From a checkpoint of a small contrastive audio-text model.
Training: soap at rate 0.0026, 8100 steps, batches of 256.
Data: trained on synthesized solo parts of chorales (CocoChorales), 53.1 epochs.
Rows from block 5 of the audio encoder of a small contrastive audio-text model, named by matrix and row number. Rows with one number within an expert belong to one neuron, the router's apart. Each number is 128 + 32 x the weight over its row's rms, rounded and kept within 0 to 255. All counts start at 0. Numbers have three digits each.
Before each expert's rows are labels from the 100 clips, of 14848, where the router gives the expert most weight on average: "strongest on" is what is common among them. Only what is clearly more common there than usual is listed. The data: synthesized solo parts of chorales (CocoChorales). In brackets: how many of the 100.
# router: router (encoder.blocks.5.mlp.router.weight, 4x160, trained with AdamW), inputs 40-79
# up: expert up (encoder.blocks.5.mlp.up, 4x80x160), inputs 40-79
# down: expert down (encoder.blocks.5.mlp.down, 4x160x80, transposed), outputs 40-79

# expert 1
strongest on: violin (100); note G5 (55); note F#5 (31); note A4 (29)
router.1:105113116161167153165146138172153138131095093185156136131152097110147065105146103138115184073131101139153130079128071108
up.0:137155164151106143146176125148165106110133132131112171092171137200045110172112152126144171134139142162142162144096153118
down.0:117153139137098136126145141110153107135124117157103112132145118114094128143098121118096210094074122166158107103136106174
up.1:132055183114124156130131150147119187143117120109143128144164144128116059106120168124092157089083130180125067104124120135
down.1:210103140116154130161118152164172112099125150096136124084086118177134113180148102092109121122137106187122146062104132148
up.2:192165150119151148158119099165158136121117105151124151102134136143101127138100117065146166149120176155124124107087135059
down.2:151149091117102155153101126099150088125067132101130118144059123106201146108152142105164100106156109203118079064091146109
up.3:164108148131092101112140145153076158182144145143129152156142097152131074151105159125077100133158115100137137111088146136
down.3:092160181151146089141170141127092138135166114161121136094155096129112079108106124175150168157087164143165090155110171166
up.4:192110083077070118112090165145134156154137174093180164116097132173088127152154165099081117172196159120128174146106149122
down.4:150090111213122118063143076119075122165132145134140106078093164096137087130126114053067146083104084143154062116080100111
up.5:165185155142164108119169118184122113132121107150141078132137112112102094092087175114082085137179111107144138091137147141
down.5:104149143124135130138117184085141195079118159146133097117179116148158144069168083117187136099172146154098132157131197130
up.6:166119152127144107101147153201149191128150156037099155143122108206127147108139104105129130207137155115083142090148163114
down.6:140121117143070147147154124143203142145111137142152097064140131137147123162082122175146112097203148169086148107189121119
up.7:185137104171166119069133161163103190136154113141144170159115154158124143154056189103109119188151142093123081117122158183
down.7:090125147121159183112110110132159178083159180103120097150151070138142120121080081116116097128118168143153167111159119143
up.8:171170174114175160093106154147184147159143156080174104138124066138101122160114139161074182104134120139111158126171154161
down.8:192131120150091144180095181128144133204098120131144145172157135134137143177116148142105145104083123112095166113130149136
up.9:176142169127200117117166146118085155196142145165125150144083120104110143133100165132083152129145152145114150164154159118
down.9:122228137182177136071173084129112089078112109138159138089128124133097160165082078123156132149086056124121047124131169144
up.10:156154145120130069115110134110169144149173159089129147120102151178083087168140144116116133177223160111086164154120105177
down.10:134130130193158105181156095135124111110155085135163076117104155132135194105145109168128100144173112113149157125107104096
up.11:149141174131128102047145168098040163163151148143136095088145099106120102138064185121101138123123108111137121147116138183
down.11:138113080155124151106152152160142113069124083168078125077112151076147146135102132077136125143148071101124055120073161115
up.12:140154136143131140060088111148145102114127134092136130140073069128110147133073106139093165164096088145163119099174158175
down.12:171210135138152181128123117161147103080115110134134087102183118137153128115171079114104154124084114116168142171117097138
up.13:158139175145160108140130146167109190188172151128147176162102058143114036115122138183100169159162134124148166151159188148
down.13:093128085147132105103145104119117137137130044186140113186091083131098149142186145110115104147090145139170118100096113121
up.14:116115165134121099113089157091139176088146112076175065141169137163132126163099151129101229125114129098170168147148124139
down.14:143144182144162128139101184117157179077126113094117122173079111100141147135126156073099157162107077142170197110108102104
up.15:183168172120135122092152152139149107174119097157131142099109121148099168128172195125158144117157154153096124093141094093
down.15:130095124141190112167104172128119119110144142143109077086220169174120084118171100136166096118152184123077086130150158112
up.16:110122130160109079133155140110115143151108187202026094082099110149106121089148165137181185200160138161143153156124089128
down.16:087132070121125151064097099139154071137113127167030099079190128120136121090171104162167084152145164180166125116098074111
up.17:111140060125121142163069086075178172137130115115192163089114142079179165076117183142092140098086100189152105084107166114
down.17:131119124157125117126073105089151084141108123196084075168134105155162088151115166123121130145109147089115135094124155174
up.18:136153144121098142081145122147124126183118081186035162115140144171058151091161171110131078145156202125135147134073135142
down.18:119158096131083127100077150155090117123093137158033105179189166132142121113150106130109118174117115124107124146117118151
up.19:144097098144063151121113160156131092151114085123119135112029108126142128117103136092126094140107120205146119052079101135
down.19:166096178141111117166174147108153149144171153066142143109154188120127127180107116086065190098088144123132152168158095122
up.20:134139095125122140139096109143106135149121115141150173124081078101092129135148143110094154103088156141093118114170116131
down.20:098111138138119122067131064065109127150134071094119103117104131097145082130102219140147156096108157087101102108110118189
up.21:123142076079210150114165153208081169133128140129112126108123108112077148142081141087151106154117097158118132099143110142
down.21:154153178096127092110124169114111104070132104072126195138155145104169120121106124162136117160145129125145142190091133071
up.22:145137119091131188149134140164168135155141085105178140135108063158139119153112130093109112131122158171086173151131131155
down.22:114116120122135087053176114103156151102107153114099082157136156107157090091181152064113107183161132141108142103099086081
up.23:184152185190150119105111146126145125064097120178118175122080124108117145120082164052145086130138145166139106073133102114
down.23:101137106138097105135116145120137056135088133173092120079134144117076085156152145139136164112141100180097121169114150188
up.24:120179205127116047147146136071093178144127161135190200167104099100081099079144163160076106133126097117154144129146171181
down.24:088117119150132116081148089084090142113122120112099135111114122081084064051132169156088110135082124167152128189156098200
up.25:129054135132187126153126155152176108122178128157119114131129137144093114224106063164134167124160178095109162099164169121
down.25:126177152117176147138177118083151093079128130098169135077143171102068148156082149077113127120109177094137101128113119147
up.26:144106103191126099113152169146122086153107114203116075122119124156142065164151160114128091135126116193096128104102115118
down.26:137079106150112143164108162105122123178138180182083132136169098172152075175180118160119098081183170151123176187108100163
up.27:240196096152144163101171127171139132118127130106140165137064108096147119141080150083086120132140147097102075121121101139
down.27:088131105134129150179155184160122154060072164137114145143194135115128175185122137095143090158104116201119157111167106085
up.28:135182098109098090155060128098163175117158084200118151175096090110122152105093166118150142105148151143189100124119163100
down.28:152118105165068118158059115095153087102093112132128157107071078089131172151105097132132140160130163175043109106118121070
up.29:173193152150156090094226213149126157122150138106147137087154148184084145213147126111127142172171110113139122112142111141
down.29:062136074113141093077175134111089120146114149155137110112169132123123181155113094167168105162104140129140161110170132148
up.30:193154133099131103114142165188126102132147131130122164093143107163099165144118095090116122217171131137032142136140154104
down.30:089139149124172094078095113130133119164166146089116109144104140172117131164144119131128152119153140125170184178188150185
up.31:153127140115097160133168144145129139123157111093096111134129214152149127194138211075105172140133086103130116153122096095
down.31:135182111076167128178196110160075088149173068123090095136140186123091140133155114165155139137160124092157130099119168144
up.32:142048183142143097134152162138155148123158154072160117162134145144088138113081141122094191090161130119094180131226078145
down.32:115118121108112145126142169120177140143115139066139125147162142134142169105073155130110156144122124117196173083161071110
up.33:164136101088133119086125184091178208154151151115157117157140076141123123129107141161096122164108095111068156085152150170
down.33:139128119124132109071120143086104162143156135195102115185151095144125151119098187111143084102128142157143066165139147145
up.34:131154111138109187116129125079155087172148106096197133076196133162157117141164104143154129110101088069168103207148097178
down.34:114106138088147165126134079081156126112128082071151107169074137063107115094171123119057116100127141128105153102134145134

# expert 3
strongest on: note A3 (51); cello (37); clarinet (32)
router.3:069104051112169112129088150164125129070106173094109158117141122115149109089146077128155107121143140095194088127070168154
up.0:127111114141127119170106170129145169111197216074164129094081119190098087146110105122130174120164160106084120104142149155
down.0:109093131100111101142124149140121161115146102120176132130096146146156068170211153128088129126158108095064177156099172164
up.1:116098113130127113138132079107137110144169087137118097192115096199140120126151178123146182215138108138087107158141163107
down.1:134116100138103195137149131123162098151119111121151088150211161147074121167163139152117138173097134161140106166123139128
up.2:181191160146115146067162189167115148103083128129112156100130149104110127146064175093059147156184092174162172073146118097
down.2:096121137145110122171094149138170166129130111164109098138117106151158118126166080193119126099183166187162157126154124136
up.3:150128137150146090092108147148118156101126148174109155131107069196105114155138114078108200149145124162142117076113140134
down.3:144174146092094073053143152123120148178118110157084143139152205181065172156114142138146134169109098134129089139174195157
up.4:123094136036173159124153186157086164159118101136056137149113080110112119113099121102149124164133148138113155119082081113
down.4:081134109057162172106141108167094160092096106117116121160139062105079136080149147104119078164111147151159170138151115141
up.5:182107127086183140128126122154077180154087156142183174107153115107129148184101110118104115090139178137140154122143165107
down.5:162094116121100117154162140188125088066157097090179134096100191088127128078157091147080151136120069120111137176120084102
up.6:130098133115151162171102128163124092145169108143160155158073099104148075130123186119120136107094112131107148130109076179
down.6:133112136115144150135138189106116108129135133140053113116164208080134127101108140141128109118149094120111095152069155175
up.7:177123176184098129099126120166104203151174127108124154155115070143073107167114206112082140138131122144120126112135169141
down.7:152126159109089116089116085103152145170155104127089140127173105143067132157097162175114125180099122180096141193123112137
up.8:114104153107147074077153125094069142129154131113132134167189138181121141114145164139138138171144125126089106211153133112
down.8:137113128165152126138119170086110132134017169115122100093171113142119102124208129149151106112140191162121132143128158102
up.9:115113093107121115127134176158147118101183143117158099104118157105138134145083186102108147174123079137098167111118134133
down.9:069136133136183102156055138080142096102081125132118135145059124128149097112174126135142177137164151135104091140091162117
up.10:169140126103153125142152120145139184107121108138167130174108108176151132112135145096130181165158116188042095114148099111
down.10:182130112170137144072067128082105139155110120146213140124092078132168124165128144081126146116113076132125109105112094146
up.11:135098178210159063157113157128129149095094105123152172112136099146120105128080164140154188149094111156107138158077113134
down.11:121155121118152092089137119090122140171126126169137189159117066136088152157102123183131111138141156168090143163148184156
up.12:131130143142102159087113181123169142162088022143143181152099119149108139176149147098092162167171126173107131131047118107
down.12:107121112150085077096128050143127078107142128137122122082137126178136147104165107142106140161121100200163139146169072063
up.13:174153129174137160067149133130158145113104155161146131127144069166113096180081143096117182204071101078133157096144062146
down.13:172169168084161076086155102150066131127147109200115147180145135128127112085147145134086120162164115089121022068139137177
up.14:175110172119150169135150194168133171135108192147091115141104064157129080115138128101123122158158098114116148087127158155
down.14:170173157139166118185078175189118146131104101172125122179062079125128159090140099140158108099107102173147162115128162137
up.15:171135148117136133161120165147103146097135128154094115132082121130072097138073156103129167184173138184078103114103113145
down.15:122095122139141165193165127216104090131114108157146171113114137082086154141137047131058154107101084132128112156111100109
up.16:177190148115125145168143183154154199094130146133128145139104149105148091137102148129057152140197109091079147116107157139
down.16:091122212126138088102129110124152139158136136096091208126132106135085095135159158187126130103130239082133159145153152145
up.17:147109076132101170092128168166131120140146159164121141154100092126161096178126097149052136112073135095078155143142117167
down.17:109140129148112087156093135119112089136108159152080130165152140076107105103182106204094099124194132129142172148145166114
up.18:142076139134103094085114168139074155138140135135079117159106092182133105106139191096090107157159173181122129144120162110
down.18:087114130145178115151107129032159140150182163101143098155133138127139108177134145133155145105112200087149167129181133190
up.19:153117119121128138136173184178098121106138135181123103178058114125118166167114138046103152166123128165052121075119146101
down.19:142112169085143192162105105071124091204142151119128131144159167137125139149120120116080120076106154096163169147151099207
up.20:151141097118075132174131162116139162131085133145113118153115109179129152164135142118122148190170086185051196170115120125
down.20:107079059133118143105092129109104139111080137143135042169112047130203123151119183074184074105168110101081170080084122155
up.21:170178100076101103152190161167086124125129129172095100162148123142146119152124137088076146149125109115124135089087098069
down.21:149125115130085145170155114130165125155103157162162124155149156130114141120116067067119133152100071156118127105152085152
up.22:135191127157078094056124140144159138095124113130106176164125125191092124133105142150127151174159109115132115091181116107
down.22:101082097123156108134092100088173151140104156111157119176107126149126182158162134066146101085052122135106136108156107101
up.23:145143135160142169114128128133119117128168080121085132158095057175092162128133179123112089124112152164147163168136153137
down.23:077127111075142146092080086099111111119120140149120084163139142143132138110148150124130105091090170098181165196180090162
up.24:188107128114113133167129217166136162131126152125152159131074101179105143151124160081099179187120116171044153132106158117
down.24:100094158097153153106165182116093127190158178140075092149126101092103121152095116096112126130156128200109157115129125174
up.25:113132123149163109108128179121125154139134132149165184145128118097115126120122151123130154166132130149110042134143169141
down.25:174114125115205072185128136141049153145127137151145129133130114090163130081132130126132139132093071111125093173120137137
up.26:130112152161190132107121189078139150092103111179102131131177146125128170120131163088194121158155116163058143067145131117
down.26:057138100091171135179129147134102126130091082178174152184129133100122125130153098160104116120090124134097103108141171180
up.27:180137174163168155172143178161147134169112154163213128120120119145101081123098097129088170152135090136087155090160152167
down.27:103102145113148118093143092132169145146113134177058160205178119144048115061154110163120097164122115131140092142115137149
up.28:130121136160164159123046197144132128153204145128189102132127122108112150174130106133104154072117082083190122101088150180
down.28:104031132166174126125100129162100100095116144096157090120078118094175112125209156098057160104123058152132126077126125095
up.29:175177129107129139120116085080151131140113167120129139159130168144132082103119172087111116102088169112188104140086155135
down.29:145194123165171129109084082146147059159082109160137181137073132096118163172183107190160118155090144148145094117148169098
up.30:145068114153117072066162115108159144186121115152152146192107135169076104175113204130073124188111084125147164149168163135
down.30:107127130123098153128125146147165127106180116102185176149154155138075142173116135098082136171114098135103151168110160107
up.31:166118163135172139144093170103145200146179141118093158180112143165103045096101102092080175176141157093095160133120170119
down.31:176152171104122120117171097114178114072107182083107120121196140099142072105092147112099078138084136169127097132139072119
up.32:161126104118147150148181166156130120126169136115137119041089154093137165124119125140101142182146032108091163114123151097
down.32:110129096109156203128089132137136074146193070175149122185089121200098146180143158130136160103137182145150163188120147117
up.33:165140111108142113132091136074123122119151082144169117147118150077120089146089182097135099146106107137142084069105151128
down.33:132139137125111143046121097151160168200080096140086184113107149128109147133154113162096089097119098144161189130096149152
up.34:128112075138178133119123183136166086087151149102126128136084123134130050165148133134118115132184094118092141090117165172
down.34:132135164074167081148133121096078150167150141116097089100129127086173091104158166127119139106120130105066118110106184157

# expert 0
strongest on: note E4 (48); note C4 (42); clarinet (41); viola (38)
router.0:071129087095198175134166062161107101126137160168118176087125129147137130128175112072122109106116116139177101182090113085
up.0:173078168089123115149140161160083130160148204122133143127176140134104047127095201142043143141145074097104183112172115125
down.0:116114122128134141114170094215101025126113088143096154130137188098101110112199125141095113108078181126072147130162087105
up.1:133092140119109142130105178149125098144216201092146131122119129090157069080100160088063183137171119109130108123132088133
down.1:143131173084137119175114143128102113134161067128118103133121119133174113102201150152126098112056232140104127181162139138
up.2:158091167162109078133158146146105131181114110142137089134101081097112119092151152111098136168113143124081190128162109149
down.2:036136124110095161107095136165147052065122107148160158175116106111099170128175113139126155147129130104109144141137133070
up.3:141125090098193160106152151148142115144136069156120161101076149164114088136121124155111109153167154131153156129087128205
down.3:099153055135101132095166136126111151153089074123100137118136148104114161137120160131150165141117113129107048112097144136
up.4:096103121120163165174129182196145094123066121111126092120079137095165168113090089062154150141113079146084110106088103128
down.4:155148119167146100158107123110123127157114081116212147022074147115160134139117132126132121117107119161145028087116169126
up.5:171117153157103101160073192188106188160168152052168129130102114174100112131091140143049183121123128138078139112161113147
down.5:148164084150120098137109079184141100147121075168097158067118137106122149125117064143164135119145121140112065102083118135
up.6:192136184148111078138105203166095135139180118133161131142122140151112135117097125076053163167102102147059144108091056134
down.6:155116154149136123148117058110137054155153108128115157055116172134126122110131183150147231102129058103146167191100140112
up.7:152130124100205118067107162151125128156114115102162155164138125124109135117064183098108188162134082179114189149142140147
down.7:168162157159105168100123094144169125111193147066141142097117129125101130147113158118144179139102132184159129075101157094
up.8:123154143102138113130140164161134120123147142048098129102102149177072190121112143117141143156142135134133165117144185096
down.8:149115086190133157113134110126142152162162061085135117119111162122117131173135176069134131079101150127206140103114087148
up.9:177151116096111145091146215111110113157114199148102136107127140151154123185165108166108127153120081148118134054127135142
down.9:097093169068141127117066142117126184096082191130128090171094127205146151115166102127135124133159189088098184111137123149
up.10:144140180138170133150133155112124123100149155092098145175147160184179107107169154121157173093183160126086103100164099077
down.10:133143151105120139153142067100132169136139146062124117108089103065142192104097140112113093083147209085115080163159123107
up.11:136123109130139156105153131147128170138102098146108164170104120127063151133111172108110148155138098126136176086127104152
down.11:119145153125163160091132104136074168128119093125084170164130193130107092142110161173102176140151121045163179149095148154
up.12:149124140138104129101074110157185139188098124026126160134085119155094184110136137079121145142139133175084170126130093114
down.12:123132094084084139142156159126154112160160142122063092067166143082103115125147128126145115133093156205140188113109170112
up.13:141144102122133113109165120181159124185115158179149071116057131107113118141160126100098138126142081186113141096098041125
down.13:071105132047095128103083146123158157098131108140139145168113183114069159173146099128150080141092133159116135137105141122
up.14:144165152170072111120163121203141173148131097157163080153123162148093162105109072110105167163107115180121132069176161104
down.14:100105116120118127136096054142071142178148177090167100151127117163145060084143151151101151071137169133174141128149117100
up.15:169136056144117156101093112155097176151150095165117116121159065128130147129112103130104071089103139131166176086074134167
down.15:121184131096106159116092083144130173164117138168150122149131078189120124158137127174183077159095120154116125155179101165
up.16:141108185137074134111126128105174176126136159060099123198121122183119142203106194083149126089142154131059086114111105113
down.16:072116120111185188147141095160092140183181108163124143120153070114155108134161127126120116096101170118129154209156151121
up.17:119144164151099110105114181150143173118165165092153154092105126127142106092119143106081145142149120091135172138134066129
down.17:178140144081157099128098180095071135137148134114121168102163111173097107097156122196157199126119169124185173173113207146
up.18:145127171122109118141113155151131120156100134083186107075080189142137141108132168090141164102157114171143189119119121136
down.18:143147088174167110112148130150140115092103086175191085115115158101187116166131117061147075167157123116051035130138111143
up.19:151191131096115101137125132164133122116085118179172182115151165156165146148117163133106138159156098127113108113053143141
down.19:130115106087139145138092119112147095156147120131140126084128142110101157135162156146180114085128199120151116122087151106
up.20:145129154172132105144115117176113141147151114184143119129092162148099155099147138055106156141143129134125112093130141134
down.20:125189168074194150074115086084081120085106141125102127148133176096127209143132192100144147119157157084124140126098130144
up.21:217159144107058107146128096176139135164128187081180099056182142133096092145170139106094138127084091160127114127145080147
down.21:147116147133133147147114198117119117118175142100086102093110112118153067123116170115074114115119113175128123151072138137
up.22:129077139121145080100058127113130190122139180141097128169080095167125093129070095113151152177128122130153152084139091135
down.22:121047065182167148173129061158108083100163089163172104087098132093169149185182093117101174097110079085148158121157135079
up.23:164077125182103121120124151148157162102176157098192055143092159172111111146114178072057158151125125134120138103100146120
down.23:075096131094163140178114111159164054107099112135140089060109147117168109087129145154145190125129087158095157112083074156
up.24:176108142149093094131146159160107190152170133079128137110120107146122101096161185077090165156145115180093190140094096139
down.24:128104128177092129167080187133167106128138108164104122088153096130110141086085132141115110126118111165047169120099146142
up.25:175118158215136088154100171130028154109125147155133167118137101156147141137126191112095177156105136091082171138070144114
down.25:187121103135089106103128084111167092149176114139132180085114111155084131119135172134127133149100122179127161147104157102
up.26:134155128093112171126136156131231110100098140157149154101079114147178148185148076109146113129183118134123155136065132126
down.26:166131106110141117152122095105153116115160087156158115129090135123134136172065117117152149135116152194178085102071192067
up.27:177129102166125090097106108139154133111136107155133100187127097135110143129103154101106135153165116139107178131117113174
down.27:142134139125154186143178147143178126146118139129122162128070111106099177142106060095089134096154128140148201061143136085
up.28:150139153123105095158162170152114150150159161126128219094180099179085069154141142150098156171125104174101119132106162101
down.28:050132102110156120113129162066153112086107127164167128097200160104103116121134176128182139141124104126105084140105113095
up.29:155140090166106112103164109160201164064129072139157082155141140134152160162116136100131155197164124124126141152129155091
down.29:212182084142083105080103100104130124121083111138183097076201183080168070105157179102111086070112144086149083135093084148
up.30:155188169121106146182121168143162147164103140030182125147083126139107122067148165125115143134125122163130087126127128112
down.30:105120156156089119173135116088143121137103113108071140126126146092135174095140124159153156117164093213108131109104150102
up.31:172144139118105118110112124134103173164170152130140175129180134154084116118102224110094136125091108070142120122151110193
down.31:148152154134119149097142096075103163123163150101161117139178141198158125173164102159122113145082097096146107155184125186
up.32:169122153164107142137104197143132185167143148115139135133109113108089105111134113117110203186181113128098163079093164144
down.32:128151129219142135114135087166178121163116124162091146126065116134133143148086110203100093127129114129130092119134150068
up.33:150094169173119101089133107175129096152101133079195148134123120185065123129164170135085193150134075158096163143194104148
down.33:095089118089153175103147124118090147085084143136109136172114074126085155132105164076163112154118176155148191142113111121
up.34:142114152155123106153167171160082106119130188121067117140163165196187111162191136101094127179115136138063129139128121141
down.34:116170122121200154114138119136096112135107118137155144144086079094137166082130117130135145151108123123133087155126139142

# expert 2
strongest on: clarinet (96); note D4 (92); note E4 (57); note F4 (50)
router.2:044124094138147126144157073151176152076105116173184133090156162110075104109137077156112088109125147064125074201105142076
up.0:159111169194161124070170144104075169113091162139112141123125160132091160078070175058130147210162096128108128155163081127
down.0:184108186069089114125102127137179178106157193066131162136171137155098063115083138159122120161138137156103141114156138111
up.1:125096131129090126106159121088127150150151103150141143157070129142096141138109151185120109131135141172147143142135146213
down.1:140120099161124108155093094101144061104115101153169076174081135125182127082152150109070123095113190137145155160095112115
up.2:208187135088120125100140149124135086132178144105087151152093112125141114103113186082051198157126097149121149162110070111
down.2:112113109153098107105079088061166132116108150136130126096114093121123210107117089122179150163153106169215112137176094091
up.3:155136162140146202050148154112158137155117147155112169138122146147124111183142133093093222178165084109123152107085142118
down.3:107110138092092104115090168154172123108073129118124071109164180156145145134136143098104156101124128117108076060133142112
up.4:169168178128126088140107172173125139137168148111139121130084139170087124108135148126115182183104118117106112073101141154
down.4:102153094181109125126149100155106132148086034145161152142099115116091151133146129068182114095120152161161172087176089170
up.5:174134124147077145112157155161175133091124136110165172127104146165080130185116141121158151173092080189114129116115103129
down.5:100136100122051122125155125154123091092110146074168165080096156106117124122100151145133129163122104163169151123154112112
up.6:151157164120093061145139149130106192184150187131117180100107064189090070134104159133124122197158136129129156142136172165
down.6:147138124091131126154102124145135113131146126097135094107100196116120112094092142114121104113133148100149141105115111155
up.7:164104111155205154110162205131114151152133105118078137125119157111141153145110127081076116187094166188107130094053085138
down.7:158112142125118152153125060116185122127184094072093121174083161118139121176140137133067153093118190119100144116116191113
up.8:172106160144110148106115173130098157140141113192140133141180134143093122134111213120079163154121164149130151088112090148
down.8:116151128101099133156082125053134131105114126173128128145144114136147155166165079159192155165140089089112107167110160172
up.9:170147146103145182135102149183173159154156098126126109172075116173115096182121153085105161162168147099136158093105129163
down.9:133088126136072078090098136047136119161151107160132141147165178115124119133211095172081140162139136128136096195099134089
up.10:181155135175105149158142165138164150100170147098124084110149183107082069143149182088058162207082150118139096088114149134
down.10:117115109142041143144121126120173154060094176134158113124167099158095107136134109110145108170152111155111148172149188119
up.11:169175161114122165119155118159096119150162081136145097128055209142096100140137141152106155141096099042201118116160176155
down.11:131112139095117133136109179128133124109207137123170104072170138138169135140121102111149175129109119121120124114114189138
up.12:133119119163064125113126146143169129098167134098157095155128129211126067146140181076087164144087117133105105168112116095
down.12:114133118117143178145136152091119133071108127130088166091147119090109121133138156065197142195096111097133122135093122179
up.13:163172128122166198086120159124109163131166124136143130159128177120112092128194186051079158113098119116134123097127121164
down.13:189141158113041094046154181144133127166088124181078180153166134142088131111086097166110128152173107143116118189158133093
up.14:201135156159162118132108165147116182154170171119151150178153078185179100155122132109104165134146116126077176118153138136
down.14:076100133106142119131076148128101106050110122081158159137126179116126125112157136123111107182142137099107157116122134103
up.15:183105098166116120077118142173080118148158187167115127195042065132132147142147143087114123164115148149065187117148090179
down.15:125086155158128112151120148142114185135138153118157134149140103162136151173137067107125095166120164128108103127198118065
up.16:186165119130119093117140103156155167096108066150125164119095135146104151108112113130133180179077072202131124148135130132
down.16:103111106161133170167128107179161164167204185107187101103144085155169125164138085077107182089163176152151089106146079070
up.17:204136093118109109137110164134121110135144164098130142109104119080121123111094137119099126162126094140103178081077104150
down.17:126157084096075126117129143098173134118077093182093162133131110141099125135095153147161111144139137207155156174102120195
up.18:177166140083139103135095150138112133168139121143173130162136134154169152118106168076127151122142111181084161147061152227
down.18:119071099087091121098115082129146124141163083135153138149109149113121198185107124102112194119095185155133233083135125070
up.19:191169142185117093107112173142087150174175129142124139142112093143126140166085196074088171159178124156122176121145127200
down.19:116134056128108105123085122181105122109048137187136162142107093132110117112140118144159043150106141229130156145105091124
up.20:183150186140128078179169150112130101113170139096073162128144179143139135106106152077132187123135119161107095153063121086
down.20:092098147080179114187107110118120158096149112098157120097093142151112162119122122094147117139091131184110165098150133101
up.21:227142100112118117119157169092122175159155096135180120134080153099138136144095132116085157142097092134070171136131157158
down.21:147073144138150189106093124109162186085159142078109088145151115110149157117136111110152084107130174173150144135130072064
up.22:151131154124133105098127207157140180108092169121165153158076119153077098154112165098131124205120072136081135151101177136
down.22:060130126127159100090151166118090165145150116120161116193147074044098159136124116119123119111147167156144117131141144103
up.23:155163139185151114118114173154119131202142116183123116174082170121133093158103153117093137139120091101118111076153135142
down.23:127119110148160122141168103125102100098148149143144141138133158150124172172142101143055127188127173114110138177176149125
up.24:178105150141143130145135180192161093109127133136128126154112132134127100118140174087116176176182080142097148161105077177
down.24:092138110090092077095220166109187118162103088172156149161193174147142180150127143133135110125188133142138185157118111106
up.25:153141120120089157090137174129113143136167122128130176126086081182113135218140101139121144150159121164088159107137145156
down.25:134111115126136142169142114106136146175093144107113172151153140143147103176131169068115089096113210154090144140156083130
up.26:157114143167131128119105167156171158123199146092156125111168079167111104099098178086113158174176097106043179169138064150
down.26:145144094095147108161169142147116159116138124150093120098173159185079066128152098082132137159165136125098176158133135108
up.27:146149130144117114140134111143124169135140170143108114165074142185086110139148180106120187216091113070116147127129191179
down.27:114110092104074095133098105126172140127167143117142097136124111153099078139136135101131119129110146082095123171098180153
up.28:196182154121123149112124145131141153141193122138172110139153140099165111098096171111091168126119069159153139087117122146
down.28:115098122151124114122159151166144129133123074125134088167100130150108131178140123102136143160184143139057137131108154121
up.29:152112155148133103149133148135127191098179126178173100105130086117123156113078199107086141160135158138122096102086096146
down.29:116111075137034115102142132138129160121140173203142135130174194184062098154108153115141137170090095098131083140147105136
up.30:119119126166125150138163167157158119086130122158127138159113149165093177171174163102107131196063071134111110155116190131
down.30:088123108120116093138166127123090140158096117148179098140168154137086115078154149139133125118074056051122114122127152179
up.31:160127167138159121083128151162088179120123135113117133105188164169088119127085149113143174225110070144074080122119124119
down.31:124143100135081092091122083148133143078176136118157103143107109174041087113156166124087097177162133133169080180151150140
up.32:165104198117131146095119172156149199182163137189083075123140108188086111087096157087114154179119103110153116122112109183
down.32:077128061147097137050104131062131149116151141223148104145124094124124093184102143051177152172144133092074112165169151167
up.33:183141152136112166119137214200110159145167144114150148112108170135143113158131094072047196153142091124118132056149146165
down.33:113118126138103176130138160108166089106146085144111133136129161139122163115180109132163087150148100093148113189123131114
up.34:198168142114120143130148139107125136138176158059111145109121104165099134136098181080092201136150100113107123120141119122
down.34:165082103076154062119111061158099157115157169158141099140069098108107159071152111172144094162096112186133155111141156094